Weights of a small image denoising model: norm batchnorm, widths [48, 96, 144].
Rows from block 2, named by matrix and row number. Rows with one number belong to one channel. Each number is 128 + 32 x the weight over its row's rms, rounded and kept within 0 to 255. All counts start at 0. Numbers have three digits each. After the name is the row's rms in percent of the matrix's.
# convs0: first 3x3 conv (model.mid.0.convs.0.weight, 144x144x3x3), inputs 80-95, a 3x3 kernel for each
# convs1: second 3x3 conv (model.mid.0.convs.1.weight, 144x144x3x3, transposed), outputs 80-95, a 3x3 kernel for each
convs0.93 097:104096126118147148075116160107113084095101131106137123078129158145100103081099098102156154104074079134146119116172108151132125138104086124159115128117137144132153113114171143094148136133129106110147111146195136129117165113121240175124161119146157141173136121179150140161133159106203152139157092113126126126115143131147076118178094127174137182250149133061110151135138136144128142166195139125141121144153092074123169111123124146075077
convs1.93 086:086089137103129135118151160121127092122135131128088129074090105056110100140122092096106115096142130058076089164156085123117112139082084136110163136087151120075124098084109145179090109142168145119160122105108106122113103098114131145126122120117070104154107143180108139182152149055116134119060098152136122141113095144136143156119082064155071105073121135127119128110131196164154162126094114106137102120138091149122090120110121148140132
convs0.94 098:149128165128121166174139136086118132124056077143125077141079102154126087122103093120113140141115116135117164089071084159044032133087105088109161086124160053114143138090116142148110094119095115103116124148162123136198121163175142055117163111171124164092113171113100165094118102089172118074116159096177097106167132061176137102189164131111077110121069093118142154124127147120145097140126100128095122100071071068090156130107134154099107
convs1.94 091:154160137083139110114161104140110129136157147145143179146130095137108101153116111139144137098090135174153154156119085178210108118176178075134165080150181075120117150144129171135129180126155097171159066107129123135104115119098128149112102065089176135195113107139132135113127129131161153086110170124187156094157138109159115074158144192196143171120101107182129138140153184131125130122121127116157110102106117079107113094177195098112130
convs0.95 104:098087094147131100125155145113236134064182169107132143101130120100107101143104128121115120120152098123133145162164168104135121132130081177162155133140157117121167134097078149120119108117076105060085109160117089139105124142093098149077087149124077133178123126130146169157093124125172036118126115094096139153134137133101107108150156094153145114147140163095088091111127116091094130108163141104198101151133127151161135190130096171118061
convs1.95 093:106091112150153134208221174130157101110168143092164134145156155161115152170139183112131113153128109128175130103089149144107094111127139137114079177122114119158127156213130132133172114140140073092102113114115114119117137099108154139138109110106071085061106075065116130107105096150181061101153193100137101108126108144111095152097095087156194125138185178149131186170163183162246171127132143065106139146153141187132060187119064176075092
convs0.96 103:099108146119086097105089114139148066101119107083154105106110133136136174162131136075152150097179137120159100101113114173088125150166101139108124113122099152132105128132096151162124152137138098112094110142136078093087110132162142138105128143121200109058153072091053078131133091087125035086063091138106095156141161132119145164125148087101096075106094119143146119142136106119135136140128103116125098128090076110116144122168160119071067
convs1.96 100:114102162124136124114123132096140099118125090147115096144145108107096129057129159141103107144084120059127147090117059113038146065112095120148104180163138177140135152126071149104098042146106168161183173166149162159151145107114140105127147156165125117134107157132172107144155161113116102125120169178139116110130170167146137130114144098121106103119116123102133126101114118124119084149144126158146164120138141115131139089134158123125135
convs0.97 095:111115128168143150145138126117143121080175124106122087116127115116083112090111113150128133141160128112135146132120100108154109165142126147169160105130136136154181144117092237151119166131107118150131112178112129184131124157124183169133126135123189131157171157200168134165190142151164113163161081123084140119107105115094089093130167147152138136127148140137112125155150119152155122126162130096120084136120136135166154105123058157119086
convs1.97 110:120137099086135143077074074064093143077095184091111155133147176185173178133121159108125128102148079112130097143147132134191158092114082124099139162139170110127167111119121140115082107106080161123143073019087134103144140143129113122097145111086132105125154134127131132135152156149145158145118135128124104103118070106106105101123128104123126088127133125156103115144151166124108157107133099078123087135130124165133129162108151157115158
convs0.98 102:108157179117134139113101138133169112109133089155085121134196197166175186200217173133125165123167118163111129134138092162140138114098138123160131188108126103056089140123147105127137099099134117131131117114139121072126105117109134133149180152119086143070141109086075073109159123165081038130047117160169085120056078088027080164144120169149167187121092123079104122087113125171104091140125140109128158147137127112141177073104114084085097
convs1.98 092:144186153127149174112080093088112118130169124159122118108117115117115133097105118191105094182139073175138089135131120151096119174125109082136115079100085100117123108179138128155107138112181132135118125159137116097133118105104099133114046030105113132158143159146156209139142093057111064082088076154099175237154255197176139087145139158118100108135117097126182170181161159118132145118120165111124183108182249091094101062098118101133091
convs0.99 102:106115127128144142128085092153116112154131154109123101129112135117133104175123122152163131093136139118189136126153158174130194152125124088075127142177185143091114098114128102105190124137163140127085127145037100125104098131136102094152104135147184164159126121129127110122123137159088039156154107145127094133116081060205107096085097103074086152102105109137146163108154182127118174133099144136079123108117148143166143153090090134134107
convs1.99 097:135131096089132125155147091161199146185171125197191143128118120073061104133132141139130101145048036128127086138093166174075162159102115124136162146121129106116127187159159076125145110146170117161127139151108155135117130123084144117101114117107197163149169141109160091090098159175056162116106100105164140085203163138146165143138157129161127189147093161129111148106116203102105161104153157079119144115122128116124126127121101100112123
convs0.100 098:126125150157159156133128143167130102152105059127113086106112126139186139149121101154136113117148158139173129151104083183082026160068108106080106063080098095113082130143179161137195106072174125117136137129130128122106136130112167183112179134088115114155115092117116116100158148136199164072148139135100138171052075151092100160121136167151136164117154151113120150114137184104100136152124162115107173145132164166093123221106191168128182
convs1.100 098:086094120134090092124134120159152126145146134143142138085082061051092028114135125084124098091156187095144126133132083149105037112140139113136123094131136160144154169178147155155123160121095122117155153129123151142078137154142161176160133131106088090092089115118110133125134131071154100013104131097150152166172170163088137092135113099131115134122083141140115134097115146123104153183150120173172168154146133193083109216146240165117145
convs0.101 101:099122112077093104109112081128145141105085135111105082123135127099106121117148125111112109128118173132103110153135139145135135147153123090114115040091104098090107141113117131119107158138109137118139115121104153110128134131138143097115143149150166138073193194166090087182135140096147139140086130184115110104067109096132085108162162155200172234169152122123127111134156161129160149111105099098099140152130062170130114079052043093068051
convs1.101 115:124145174114096122152127109131141118105094121098109084165148132165145180131095119114140065088142092107120157087088120089079056147128116181133128175184166122123130142130120134139134159151132146104127179169105134158148144149171148125133120127133079101086104119070126119117090142150107078177139117111141116140157137158123072086092101074072091067099089079201180139147149236143174202149113124122107134089128120188106141255183159134140143
convs0.102 102:146120135118048126117131142124062071136100129110160217140136179135100133133097156140140114115158110159199163103136072129150102120101090096153120136150113118136124110116089120121119108138146119131089102095145109145176126101114143137129131138127130172157102084120168125087095140171090123133113129119135107133121068122143113116131123153113153124123140151149151126126160112147134109103166184122105144132096078105129129090095117069068124
convs1.102 098:100084149108104150134115110043067101111063122143111110115148186135130153138094051127154055146129095122136115124113112136163111136113087132103097114151157109115171096102127157143075141183133093133111099145085105039101120124139121132129137113128169144108174152090128132161149112172136182174140132133131197096097108070114073112120122143087133100127127113174171172132089143099094100104096146071070092068094064141133170115137155178138169
convs0.103 096:142132103126127127087097145116073119087092113125105090151141127107168162126146117121148105118161113119125116130127128102080099147113117125110133148140124133079114159165123133174164134119164179150169146112118139130127096080103000000035029030065100092109137188138083098107116129137076105082110123085161181218150132112222136135175173154127143119135104120140182157160149147125096117171177146109157124147138143126133129139134130204141103
convs1.103 094:117094130116125132112075107152075081128113100086094118136117110143098087156075073136136160153124170101088152163137142129172169136108087121135129143154184112136127132135145110155103100116123177143131143113118135075095170189194216229234185213223146162142119145126113120080132152161176121134118112104155133130160117112158115110128134198109070154123125092132177165099123136174127126102090071116164184097134150101117119104133160123110155
convs0.104 101:046069066066058067107066072144179184138210172141169166143095122099134148100138121172158154159127131131163170187188173200157168156169165110144157101118113110070081080113084071067076128155100109106131109115147128157176136144166127118138183191139078121157132141127176139091144139111119126093139141147160146159164131167134144219084093115108094073204155137081097114121123112147138117119078140123129100142148096140154124111089128125150139
convs1.104 097:132097118149157152117125177159169115140139185126144204083031098119112104117130167077061082165155112115136089116122139098158120109119173209174129116150173115147197160172105173179102138127098085116099112146154100122173179152124120142154153159143127105067103128061102094078171094154112154120169124143140138141123156120145153190100126060148165096156134122099109117079120134114110161086062106107147177098089138183130102146120098171131126
convs0.105 097:125121164124102167109115168097090161147104157179141174150102098135120121171129128141127131159163109116148114137105130149125119125112138140147142169150175148119185166130159145151172093110125104091111174139140120124109179157147163119089118117113113163154065154246132138187078116174048120211102103168152139126150135080111130114129124134161127109140148137114129153111124151110111143132120176216132111117086136118102124152127143154147132
convs1.105 102:110092105112133159108121104139147153161117105156178164123138095125102103106130100067135166118140143106143198083110198086088142144121117144121120071100090113121074150113131151099097143109090080139094155173125114161162135148164109168173096110144060118091014148049053116083105118168063166156131148135141126090144135111091086103131123162136098194148106125094121150150122113115116115162163168162147101151178112138126134130121202108114153
convs0.106 097:094126109084147131132174148171181209185155178140187197101077085064077084076029055212171183180142120182133166123105151121136117173158129088119141094108160130119121110130102111150115197148110163222123161156170165130210129116198114084156189157133154141153092087103170149115138048109093090155143116083120061119077022115109106135075101112086117135165124141159108124131109105161144152107129065112117123116077156108113067106078101100124087
convs1.106 096:141089088167139172085114135210192192126131190113137170149176136181188142183125150098083084099096083051148092194122072120144183087139129139160119106093108120150148092151067100161132162145164132141131139098121129076158169148131163124135089115109113120159127119120122134159098094102098139126149134112086046114091104135066132091088109117115110154117142170132117120158093099172135135087119042114120118123064129130117191133159141153168140
convs0.107 098:111080125132138130131157100131077154137099125103133125131133153130181158149125152103136118110171124127117120124122095151170117129100120159167152146140134134164154115129139126084131147105083111150138133177165120180113136107098091091113136082160194090126130080081136083105173090172141070133151093111136096163125104178156110196119086095133111131129138158180120127143086137156062186162150107140139157142152174092170158110152170143065164
convs1.107 105:107077114101155117051214108200147157147146158103127170082072082085106113098129118093155149139120161149085150105081138166087127157157152178099128161121163174132116138176138121166160117150090127120133176161125204142158124153109157172131129130111160145128153130117149097109097081092091050116118035106145141120140132125098129121119154162128131193111145133113189110121161111119162113185128109167098133226130147111162151083140099150102144
convs0.108 100:113119143078139217182144090169117173144168110123209111144167178182190166154142161161186146138152059187138083090136153116083107129131124112121119189121143144081168125178130112132130185140141117100117101118079094099091150190150131110111115142160094066060051084154101136148144131058167144138155108094064102161143155127111105132098082106145086127079133098130130152121128105061148114187083162206122105132190116095139161215206177094128157
convs1.108 098:149172163128175176086121144092088186105108099096136050127120117100126125101092161129126116218250229108067120127170132103126086093095177098124059093126056156127112128189173160145095132140126139150113160157083179210122136126112118146121117118098094113080114137072137153119116114151224134079144145125119122142186188115109148134132125160084134136138155235103097110107119131101150148183126121149154118135147128084102124063081048104159085
convs0.109 098:125123099050143095136102092137142091144113131127094127130191223155170114157105150113163141149171116115102126127153093110112144052095114169141125147102139133100100130094093140116120117107137164137167134182166085131096131143142109138144111128135105074091072101153068118114044088090108127159120104107084186155168171098202181124132125117167130116099139118165099108110111156093093154144089123121086154124120109092101129096126126110086151
convs1.109 103:101146126154140157188165136078106103081132156152191168128110166105095144110053081173109060116116127159213139151176129120102075134133149067160199102154146066103114139128139148145124199172158130082140098087159086095141165146140146165183143168155116108134138140178130134136110094124129059079119052130185098086146113156162206160106101128156138105167150140098093105086098130081070087137130138116132128120098138132073072148097088105090102
convs0.110 102:129106101143114152060137181114124154103142116117110120090091171193255255224173133110115134075116082168152126108128095094115108077113115101108097129115121102123150097118130099126144121156137135139154117116127123099125121171151090105135128174076138093090083063041149133148147138149119120140153164177136136139140170148158118134154116155094101125165152122133150128132108137124136154148199126124069071121139215122110139145113175107159144
convs1.110 104:133179206114113119157143147042105161090130145131122122131090114076088097111143142172132115186135195180176158170150147163141165141128112124172136153140116173130093098131159133148175164172148149116128135117127106149165137143137106091096114089130081088040158132051186175077162122060059042078098144199150150154135135152108099138157167175161143175147093153084065118110144149103104098099099114114098130111146152131156184120159121131142126
convs0.111 100:162138125157159110103140145106100086146107108109127137105115130149174211120120111099144123110156173135118093138124117135127114100115106136124141130137106109093090153126106176129124122126145104154163068141169096169190162140138179136085115118094150139114158098053139160126127140179132082117127137191111153140083127169150120130141155140137203135132140116141134134123183200118133136157158140137090101117126111130121142115099112149105123
convs1.111 107:103132188128167163108136164151164114137126092118119086182105109095108106124133156116121141085097148104126151106134097139135095108148118120102155097094179098093157096126080139108067084108120129136175114131128137117096115128135158129116111140111176128103218120089140144112125140111124134059156165128163139106116148139123111091142131101018040060099120136153143087067110105091134122129148096178150088136133109089138123130153145106115114
convs0.112 096:154117115122112137154129113111086140118090132135128126098080107152118104119148103096133174138157157139111111127115178148129108094110111156145069119113085073113184123140185096135165060089100118139127143146170093118135095143255061042131042000025127097066161160113093125134104120134110083101105109072141148147139128105121099118139115108080112131071042110094110149113112131127105103134120093111125167138140140136109119152144179142153112
convs1.112 102:140095114160140120126136136169122153128147141117130142098155090090104159151136168100052122145164153114100140095117111116174150135137125096114152144122124155145116071134128076135163087092105130086115062083163094042114051068089166112079106064052125134082134056094144115142188149120204151125122146153138123164120153104113143113134125137167091121116095119118122153116124146100099139157179160066176116111141119120129140105109140099122149
convs0.113 102:174131143148117101098087122138143161105128095134180075092061070096077085083086079169179172194198126169210118145139117153121095181147113104094100104161113186089096132086118177107151151152141163118164140204133132210089127190120104097117155095141157125116140126126142123130151097065132088091120115126121161084108123102128076170139140147079150126157155156137110133141145108150146122157113090117113121123106111080097123134143095107050068
convs1.113 106:067064089095148136127150116144174218170196139200197128182155171175173137135163155105098108140083061143123116117160062186107077121051106185127117141106116195144119112142115164073099068111126087082134133138162152145131130139142138134136175117171153105146131120146106117066148135101120107118136125102072083103129118112130063099120129089110147166180137124111087095134069107156143149105115145105131118057072142154186164142170131162155179
convs0.114 103:120122119157084129098088096127045113114117111200247133130116073128101094165120130119176162192143117167204105124120117130162151150147119141098159096054158123128097132140145135108132120078039076124128122176113102101153168172121100134129061106108105150077142150139079072149086125108135134110090075146119145184116170147105144088149156124100131124136133068131075105131096091116165106114177171113100108100104129175169129162185125171116118
convs1.114 096:145089113192158157207132111116132084127126087168167147123151134182155132143134117118162140132120114129104131134107131158101146140085125113091139109136161075127172169198107167129156107081171082140125116153156072086136125146086171119114095109121125136165146174183177166166103115151126133159129118131119224159142117117126056170156118092111136100171164129120135102131097072106109060160109161100100161089149171149115114137112111147130143