{"arch": "unet", "dataset": "crops of objects in photos (Visual Genome)", "train_examples": 61751, "hidden_act": "silu", "dropout": 0.05, "attention": false, "adamw_lr_other_params": 0.0023, "max_steps": 20100, "lr_schedule": "cosine", "final_lr_fraction": 0.1}
Rows from block 3, named by matrix and row number. Rows with one number belong to one channel. Each number is 128 + 32 x the weight over its row's rms, rounded and kept within 0 to 255. All counts start at 0. Numbers have three digits each. After the name is the row's rms in percent of the matrix's.
# convs0: first 3x3 conv (model.mid.1.convs.0.weight, 144x144x3x3), inputs 75-89, a 3x3 kernel for each
# convs1: second 3x3 conv (model.mid.1.convs.1.weight, 144x144x3x3, transposed), outputs 75-89, a 3x3 kernel for each
convs0.108 100:145106180167134127154151105139083099065075071123135080126113104127132107131127131178145146151128117118146150131102130160128116165108135135206151134167130110080088138126134149122152125112137097126115110100118113146145142112103061160116111128154173145158120090116142122127112194171165142113140120112132163128147209150163191124105128145126156158128160143151100145137092123118087137140145150091125150104085087
convs1.108 091:123175151170164107151127122135073091165142095157178097154127177128120134099132117099141127139136118120173159119105145133101124123088097165150147074140160067081103137091053179105105116106134150167110046134120127167164095117115133143072089114112174183138181167118127121151154117118140108071045105109158173091168086103189107061077078150153140098083099126177155147125168117133037099113104163092139098107103084
convs0.109 099:106113158095085151102082090151130162129130188165131119156137167151136193156121086140107137148142183142140196135083170138082161140093113149172168139151104114060099133134089165127088153090084154130141158130149132124073127108159113196246126127145132103121131108108160149118115130149045135150156150124145133138141146155137076116110123135095136130104120151143152154124059121136132118166133132169155142141116082
convs1.109 107:132156127099160109137104145112132092162177137117082132189118120126051080109062084090120087093149161116129131099185120132147130102138136150146144123161140146143101136135155120136163126124138110109140113062198116104144104141131069108187066130131124134108109180089116154156136101141079143222130078156131126127086165133134128126165186141125103175148104129081137108101138154155112150128070124133151137137127099
convs0.110 096:144132172170160126134134131091160174084107189115166159165150134171121094117119085114126154088130133109104133055058128095111083132146126116109130131165165193105124092057129128105109100138152126167168140160152149171156125149098100112119085133136132093128104106083106111092085118190074137201062138114142121104109141132182109069156151173136138122070096085170148072159124100116142135117110189091084135126146173
convs1.110 096:124153091132128143121165150085093141118143133093153139136121187158156149165145129143113108146112115194202140174171154143145139110072100200227180072083144127149155161152131168130119164165186092100117132106129125091073138160096098171148049076074156152119153184131153135119124081094147155092159122135085100098095094105109152210128195151125132134120140102085084129133098124113049075194205123130149123162179188
convs0.111 098:132137131115126138173083142118119141110083125128140120150145190126159167142176099124091101098082113136139112149178164110102128147054087121140142122118101092152116157164123153178133100187142114103117120118078110106138163182083159111086168094160121134084131150083174162140150159151162125084162140133117122129111078105134080133146130212155130132147121038158163140155154101132157074149113161109104157108100112
convs1.111 101:114122111097118129138118114124168145091153168140072084183108119138125138114152115160129128122120166138150131144112168089135147063154155076107135158100146166148137190096115152112089107081097130102167142111148156131140093065138134148174093149090167111092173115109071198126095179128106123139152125144127125073125116124127115155163152147144126111129114108194117108124095098117137119194118105155119148118106134
convs0.112 101:159139089124119098127078116087133163125098124100069055150133146111131128106133110114116063096089105150143173099179141076131124094060121121143152123144160072144123146099098147135135142200171119083077156158151116168147142147129107187125040109108167163085158106021145083131172165124125110101106094090144179113110150126146133103132145074137097129186141181135098065130095055084080084112087118105090102137156096
convs1.112 094:091133118127123147132095136113123151102080135142167133066111130120131142135141194143089114150156124143111136071109153093097190185086127137099178091074132150135079144128107110146100113167134122095132118117108187194152108178127089148137171143137169161075088103098143133105120139119090136138102100163154158134123130150100149121087182142119101121173139131176146194145099163211154130139129037125143071161143055
convs0.113 101:124133110065128150079068102124098127113138095148119065183159108207181232129085174188178128103124091115122096135126157156119081118156127199174124098110097113091091122122125131102104120140136129103144096149160140141178141098128105115179135170119142118097170139114111146143040103146097150148142113091105161095160109085115131082085144160118141163125142120120106112131139132146148166153165154127168140150176104
convs1.113 099:108162082075152135112152177109129157138123110179196144170178143053121084088127172150114116139101099139114075134119116080111148110144121179142093116104152138093086118155168145116123118105146117105133060095118112132120101140132071162133189155168165110180120107095146084101149082107128125131142171131076110101125152144128118117146118104141121131149091168098146064099086087182155163154082121121128069112128111
convs0.114 102:129085134118109130156173129165111115166087096180224177107077126149079145136140168144130121117129114097108102179157174139155096139184148152095089139039083162170196156229119116189103154188119091127148153193109092138087119135146126114112075092122136138134121122156120144158140140136116144170156179153138128129181058095169097131166179090132094098132092092137129126065071101072120099124123149121124145135154166
convs1.114 093:110047128124134176174160144131093123148098133120141113114110142122162174126152153135141133123151126119142100125108081084101096105151141089109093136167122162153133073142095147129114109055087134167136135129142117132116135088133135113131094062156100121141105176185136123127101128190048079104135168119102166150191210123152135126121130123104095094117093098194193145190150071147091086130112126145113120151148144
convs0.115 097:188174165111135108137129127128129080106098062126111109141146141164133136133133162098125165077097195110135109075149089070093148110057153179126151157125199178094093134119138168101166163114171147109063163126152129107112174181179183132191153102176109114174065066215049095215068125163061058079147138125101137144127126161160121111131101177105123108087106134135174173149143144098122100134087073138085060155111061
convs1.115 090:069098094056092181105153120137114149167126090124165146109126093125119128118160130112167178104138079068068132167118142129114170198102160095102079097158139052162148111117093125168138135114095088104138122089096074113147085121134097112143053101128133115129046112110129120135164134135153181125130152152137110040149138103090127121155143130166135121164129120074108145069136159107116127152151147162120157165181156
convs0.116 099:116149117106132143134094165130156107077165149089141089154127128147122123143112103141120130131116130142153117117157124132157097102136103121124130120143159098128102087140143095144119128190131094082067138119055094096086125134109136122107134138132126119113144108123138139146078130181062122180084120128130106115162149101146149130222234205198226195112164174124134142134188173134201186127096102179168107207180128
convs1.116 095:131124077071110107093112081148123165116065121125086094092081130154129138114168156136140112104105120165126100138179115112125111103089116115121140115110087091098076143115154142127141094116149133158156088170114096152124117144157100164140083149138122070050161127060112176137138139175122139160152165178087113137103126128146160129066132163037112123065101106198195152179145143191124099181173183147107132131098151
convs0.117 102:097137146090091104122091146107108118088067080118005079167164152165143165138123175158126118148115127143127138108108105153144141140173166161114086064060078113080141124121104174127138173117146117128094075074131124114108137132113132120164129142153137106123100156120117157188113123168171125141139106150078052105103071121087076101138135130128119131130107129123135162166157193137161170126109141120134134085070099
convs1.117 099:187167128142098178119091180153168139164120122195229188124157096118111120136109101107114132142163134155109102135181200077194149096150137194181191127124167127118123072070069120169121078089099152098131111117173148120088147107126168156152166189106133149121124127143050092126156141122135151131073132149123116156129126136158157133121118139114125143119141134092105103087050082126121101113109120106086146083105115
convs0.118 096:170139044104142133149089115114141098121112116077084137078058069130116113149170165115139173097085140086108122187149141150113111116085104064070075150171064139226166123193174145152163151130121169148123127148147131148139145114093158127166138111144133131110147160138096112122127131148133123195095155145123108111183153131132074130105130140115119071083117100164136143108078139111169166108127091111115132113132194
convs1.118 091:130153112095197110094155146112152132156103138134139099114064107110101066148167075119185146130139089158109052118138083102066114118096102106109082115066118167165125149041122155070140148182143157145126113115124100110107174187183111126149148100114139068091109117120140162115172149155175081169124055150115112143165158113170131129154142141155090128194199127117107153114096186112124144098107130155127126120139188
convs0.119 096:114148125143133120165151118109105109102071089102113080149107072128105084105138082107109114103100108136130142155255183125170112116123128132138156119125091137145097126140117138162126197205158132112098130116122142145109178152160097150155147105116091126121105157127133080066147146088137123109140111123148195134070120098101153108094132129099093132087110144108124124134081074182161151102134058102098080140119112
convs1.119 096:143113104133130101158160125122125135140137142162152140136132133126128091182216108095228193088101089129082064111145158142070121153030147168149122170134144100097136104161088147096129145095088086094149110154119155188124166183125121176135029058102086128136088080108141119119100166127187116108119076139121163169062158138155136112105131131125154112149159170172073124188163144145181176129152116137179131144166056
convs0.120 102:141146180166123108115120101128109167136148208152157163153159178178192179128138100167151084155108070114096104160095078157075106136083154115124158117156154114136152109121126135160151150165133107119149096127145156100114103156117074122095122119117158126129173132091146083127111141156112119111131151143075080092113119131133118163182090166161080119120132104172067142135119124100105088094101115069114140107139163
convs1.120 111:106150169083112122133173098139137147133093139111132136145120178125155162111175137141143151154115165148126129112202121117169158139114148136145138119110137153113124137100106195062105133118143141108105114128106127156110070127109120142133101065156161113153152105159146082116123114141146142160138088113079098113067069137103064165131113123123147090135159108174198140131136142154137141130107090136108102124140165
convs0.121 099:118106095164150113149169115112141110092114087109091083111122104171162113155125122105135155099097158092102149067166127052179127045164115101125130091117112088111131094155152074085134064089119137115118146152183121124173137132118185172096172159144125150149042077175084128152159150118158141104131119102170138184181197214138110119144104131126104126154134132186136114125109113125107116140120106126121100163148123
convs1.121 097:086109128111094066174095063108127086114164109094132094122132172142174189149172150088116114099138131089137145128149177047059195138116157110140178079118151125207164124160163157129116147129153084114116110102089154149130137100103120102085129119130110126132065101150129129108091111137197133111157101086128187178051089111095121091134085115145146112128150084132125106156162153170167117097139137120133186138143108
convs0.122 098:112115129114161121135118138097143133135153122145155114106111130098150156112134100112129147063063223111123209094097126109136140143147140147152134140156159154134099112135074099102078122096088125120126150114147145119139126131184135200156158104125122115130100134089130104121120113113146150124116113113135127122087101147101141135113154137096117152085079079140103175140150255197183154201131121188127140130090163
convs1.122 106:181163119145124140143136144101138154080120056155156134137145158163118148132147168156127133167124108164125117148128121089183172140125141147095082165130136131135127149154136167110078159125143133160167149133056136129097104099107130116153121126147153117122168114118158165146089107098114123149123145145143165132100123136139174124141140178096142142099150097116117142079069110115150101049134144074110117137137113
convs0.123 098:158093101168172147114143141109126141108084093133134112090061085130125119078214109103115109129112110126101099137163187140135148109171111181176142117076105086073068108109105146163180096091100134089051150109131172174150144148144132132124134128147106094084133130114152165134126140150135136119168158154151170147108119130087099109198179193119178113117151108121132142153156109141167158161127132137121117147134070
convs1.123 105:113078108141166149148182135108165158111150111156183149108087113126118141129189148156136129143168133127180119156240129136143127126048088150175174107113123129088109142176153127081141142092182126116096125117112172087093106120132140164114112192131090126074131136093172153158123166144153086101176024100123119167168155189127103076069115104092109104129116144121119093170097145120061101185143084159134135171071119
convs0.124 099:121123106134111059142152167101073117158111130078084130132137083158123110135102095160126163115142179131107161129115147156121114159117138117086147138147189145149149158149135153111095177100155119144154140162169102138195144137157175084079130113135132137138130096178175144213103119079093000000083125048154112109146139117140127109158115094166129081133134114141123111148096121148136113162081096184119111155137114
convs1.124 110:139144148121116128107107132111106086138066078112158137129146086148143038100142123137120144149128156120122150139098108114149098126152181092053042144136116121160158147080069184191119147109071153158142084120112065117143117169129136180112151099036089089136154098164118104119159169143177186075136201122145156113140140095157187089141148173176176135141140153130122142133105043099149093089129122205042034164141152
convs0.125 096:129117084064127118113140138096129152141134165139141142097128056151123098108126120137180149098087124112118128149130117152063059103081079101140145176157157148102129159162104131150104168154136174155097168161192131103117120122132143186144119092098125099118122142105104119148142122184182154149164104140137115121139166144156122130167087145161135152160121124146147110137098112153137110152159151180151196105132134
convs1.125 098:100163151102129148177143060182132105142122144151103129133138161139146181161130145108127140152164096156148101153136109160163156130085102124080070169118160148206155098128068134130137051137168127144150153140086132156124156092103197095131083102095111139135078093126163172152121155114086111065066115098117075143096113121145122175113155113115130121118105170119099094175082114134088087099141147118082099124127085
convs0.126 100:151100008148100106089123112123164122097177062140150106044162068071175063049113083152140127159133121171135147157075136121090159112092145138104093147126095145207108169213183110161132129230128114118134119104113168124110111157130131146164154145147116083146122057155106124098131147126164174114179150088122138144122115087142059074113075154061161128057122109143095152137126161117147144148146081170146106154128057
convs1.126 103:152154197129168134120182127126150178121099104142086096164133124129115139135146097145122070125121093131113058169152149120117135072123151138159120175135092118169051145102075126091112144122125118163142154155109146132138114088115162093129160105186140132098147091097157103103138091139131017138070110110145174158126117151119092153102087107098139123077159070143144145099105142125070135108108123121088160066095102
convs0.127 100:161176220006093111040106124128123152105092116101137132131121126205124038174135117113114089212175114157099116159140114076150147094111163157101067217217155110119155132131124143126138145098096074120114108129071177135131198154181073174211144177162105103148139122102145111156056209174000092041070175148148134153125079080156182165160112112145113095090090097095099083128151110121098075118165111130142006139111084
convs1.127 103:099157162137128157123092078122153149115186103132131151130117154151115068164156151135151085137121112115122135137146114113065108154110141149143108124128098110191131114110139115132162138141080094083154142130146122116181107135148007077213068076096119128185129131129096126160161127118121175207140124115149088079109166175046072117149118142147095088149113132155159169092140100145126162154163138195172057137207122
convs0.128 105:154133110138116109170125112136164114115142152137143133120169128095158147127129148109100106090059099134126147095113121057066141053080161150162099146136113136166162165131140137080144136114176130150123119149172162153127198143148211190146154159148122142133114067082125096113127123143088109169143132179117135088148144075088144085127091174118093207129083180083122114117146101129095101159130111198143138135104113
convs1.128 101:145183085157162076166140101075107138098096106116113092125075094085126139130117121169108168178093182142083180162139142128125166171125150122135162108150133072128120103148166114172185079131167126163141104178108119197141042144111038140133061102122120096091109066105144104108114164184122139146145135136144116135113139155127149151137147134124155129143185127132120104127085073149095125114120073125111055147098071
convs0.129 093:157170095140091101155105079125138113079097090074147115116140137103153121123133177120111069191160088114087077101083114100087103122113065127136128150135143130077112126110082151097061078104075126131166131142127152138136164110144069136194131129110123130101144201167115123140141108117102154140122122151146135173128135171091097164165147171157137123163158176127124089140113064117106092169115105160105098143134112
convs1.129 097:141160099123154180138150161124081081136139178129114108165113105174093078149102164150116084144105056127126049135171106177163133126107119137149168153111114163158130143140105156140126156160106121097148042077159131150133108148157117090167107115084116096164157084026107142143125114116076076124101156134151129110183149170088105127133172119124164164109168107160161128150106145159170152099102139176144090182143066
convs0.130 097:121151116044097120140058105145130130112116095134152143215187121243220092190208119107120166112074074112125109066161138068199199093124153175126107206140111114121115138091096197139109208133108142130140146148131125108124122115104149189170131130095142130164092138112105112136129146111028071057103154107142114133204124143159142136137088124168149094135134130141129179110119141114139170100120103148155116100098134
convs1.130 103:119220159144198208113065078111123072105149131133108131147124087168088040161132134166137108130113100145093147105133121116093107134088160136119112180111043132175077110090029154138039154160055141157122133100095137130166090105121102170210093143147097146195097140150062141121131184149145151114153104097098079131065162160117151119188098039145087104121112114098131139145188177128143158125143103154156078126112157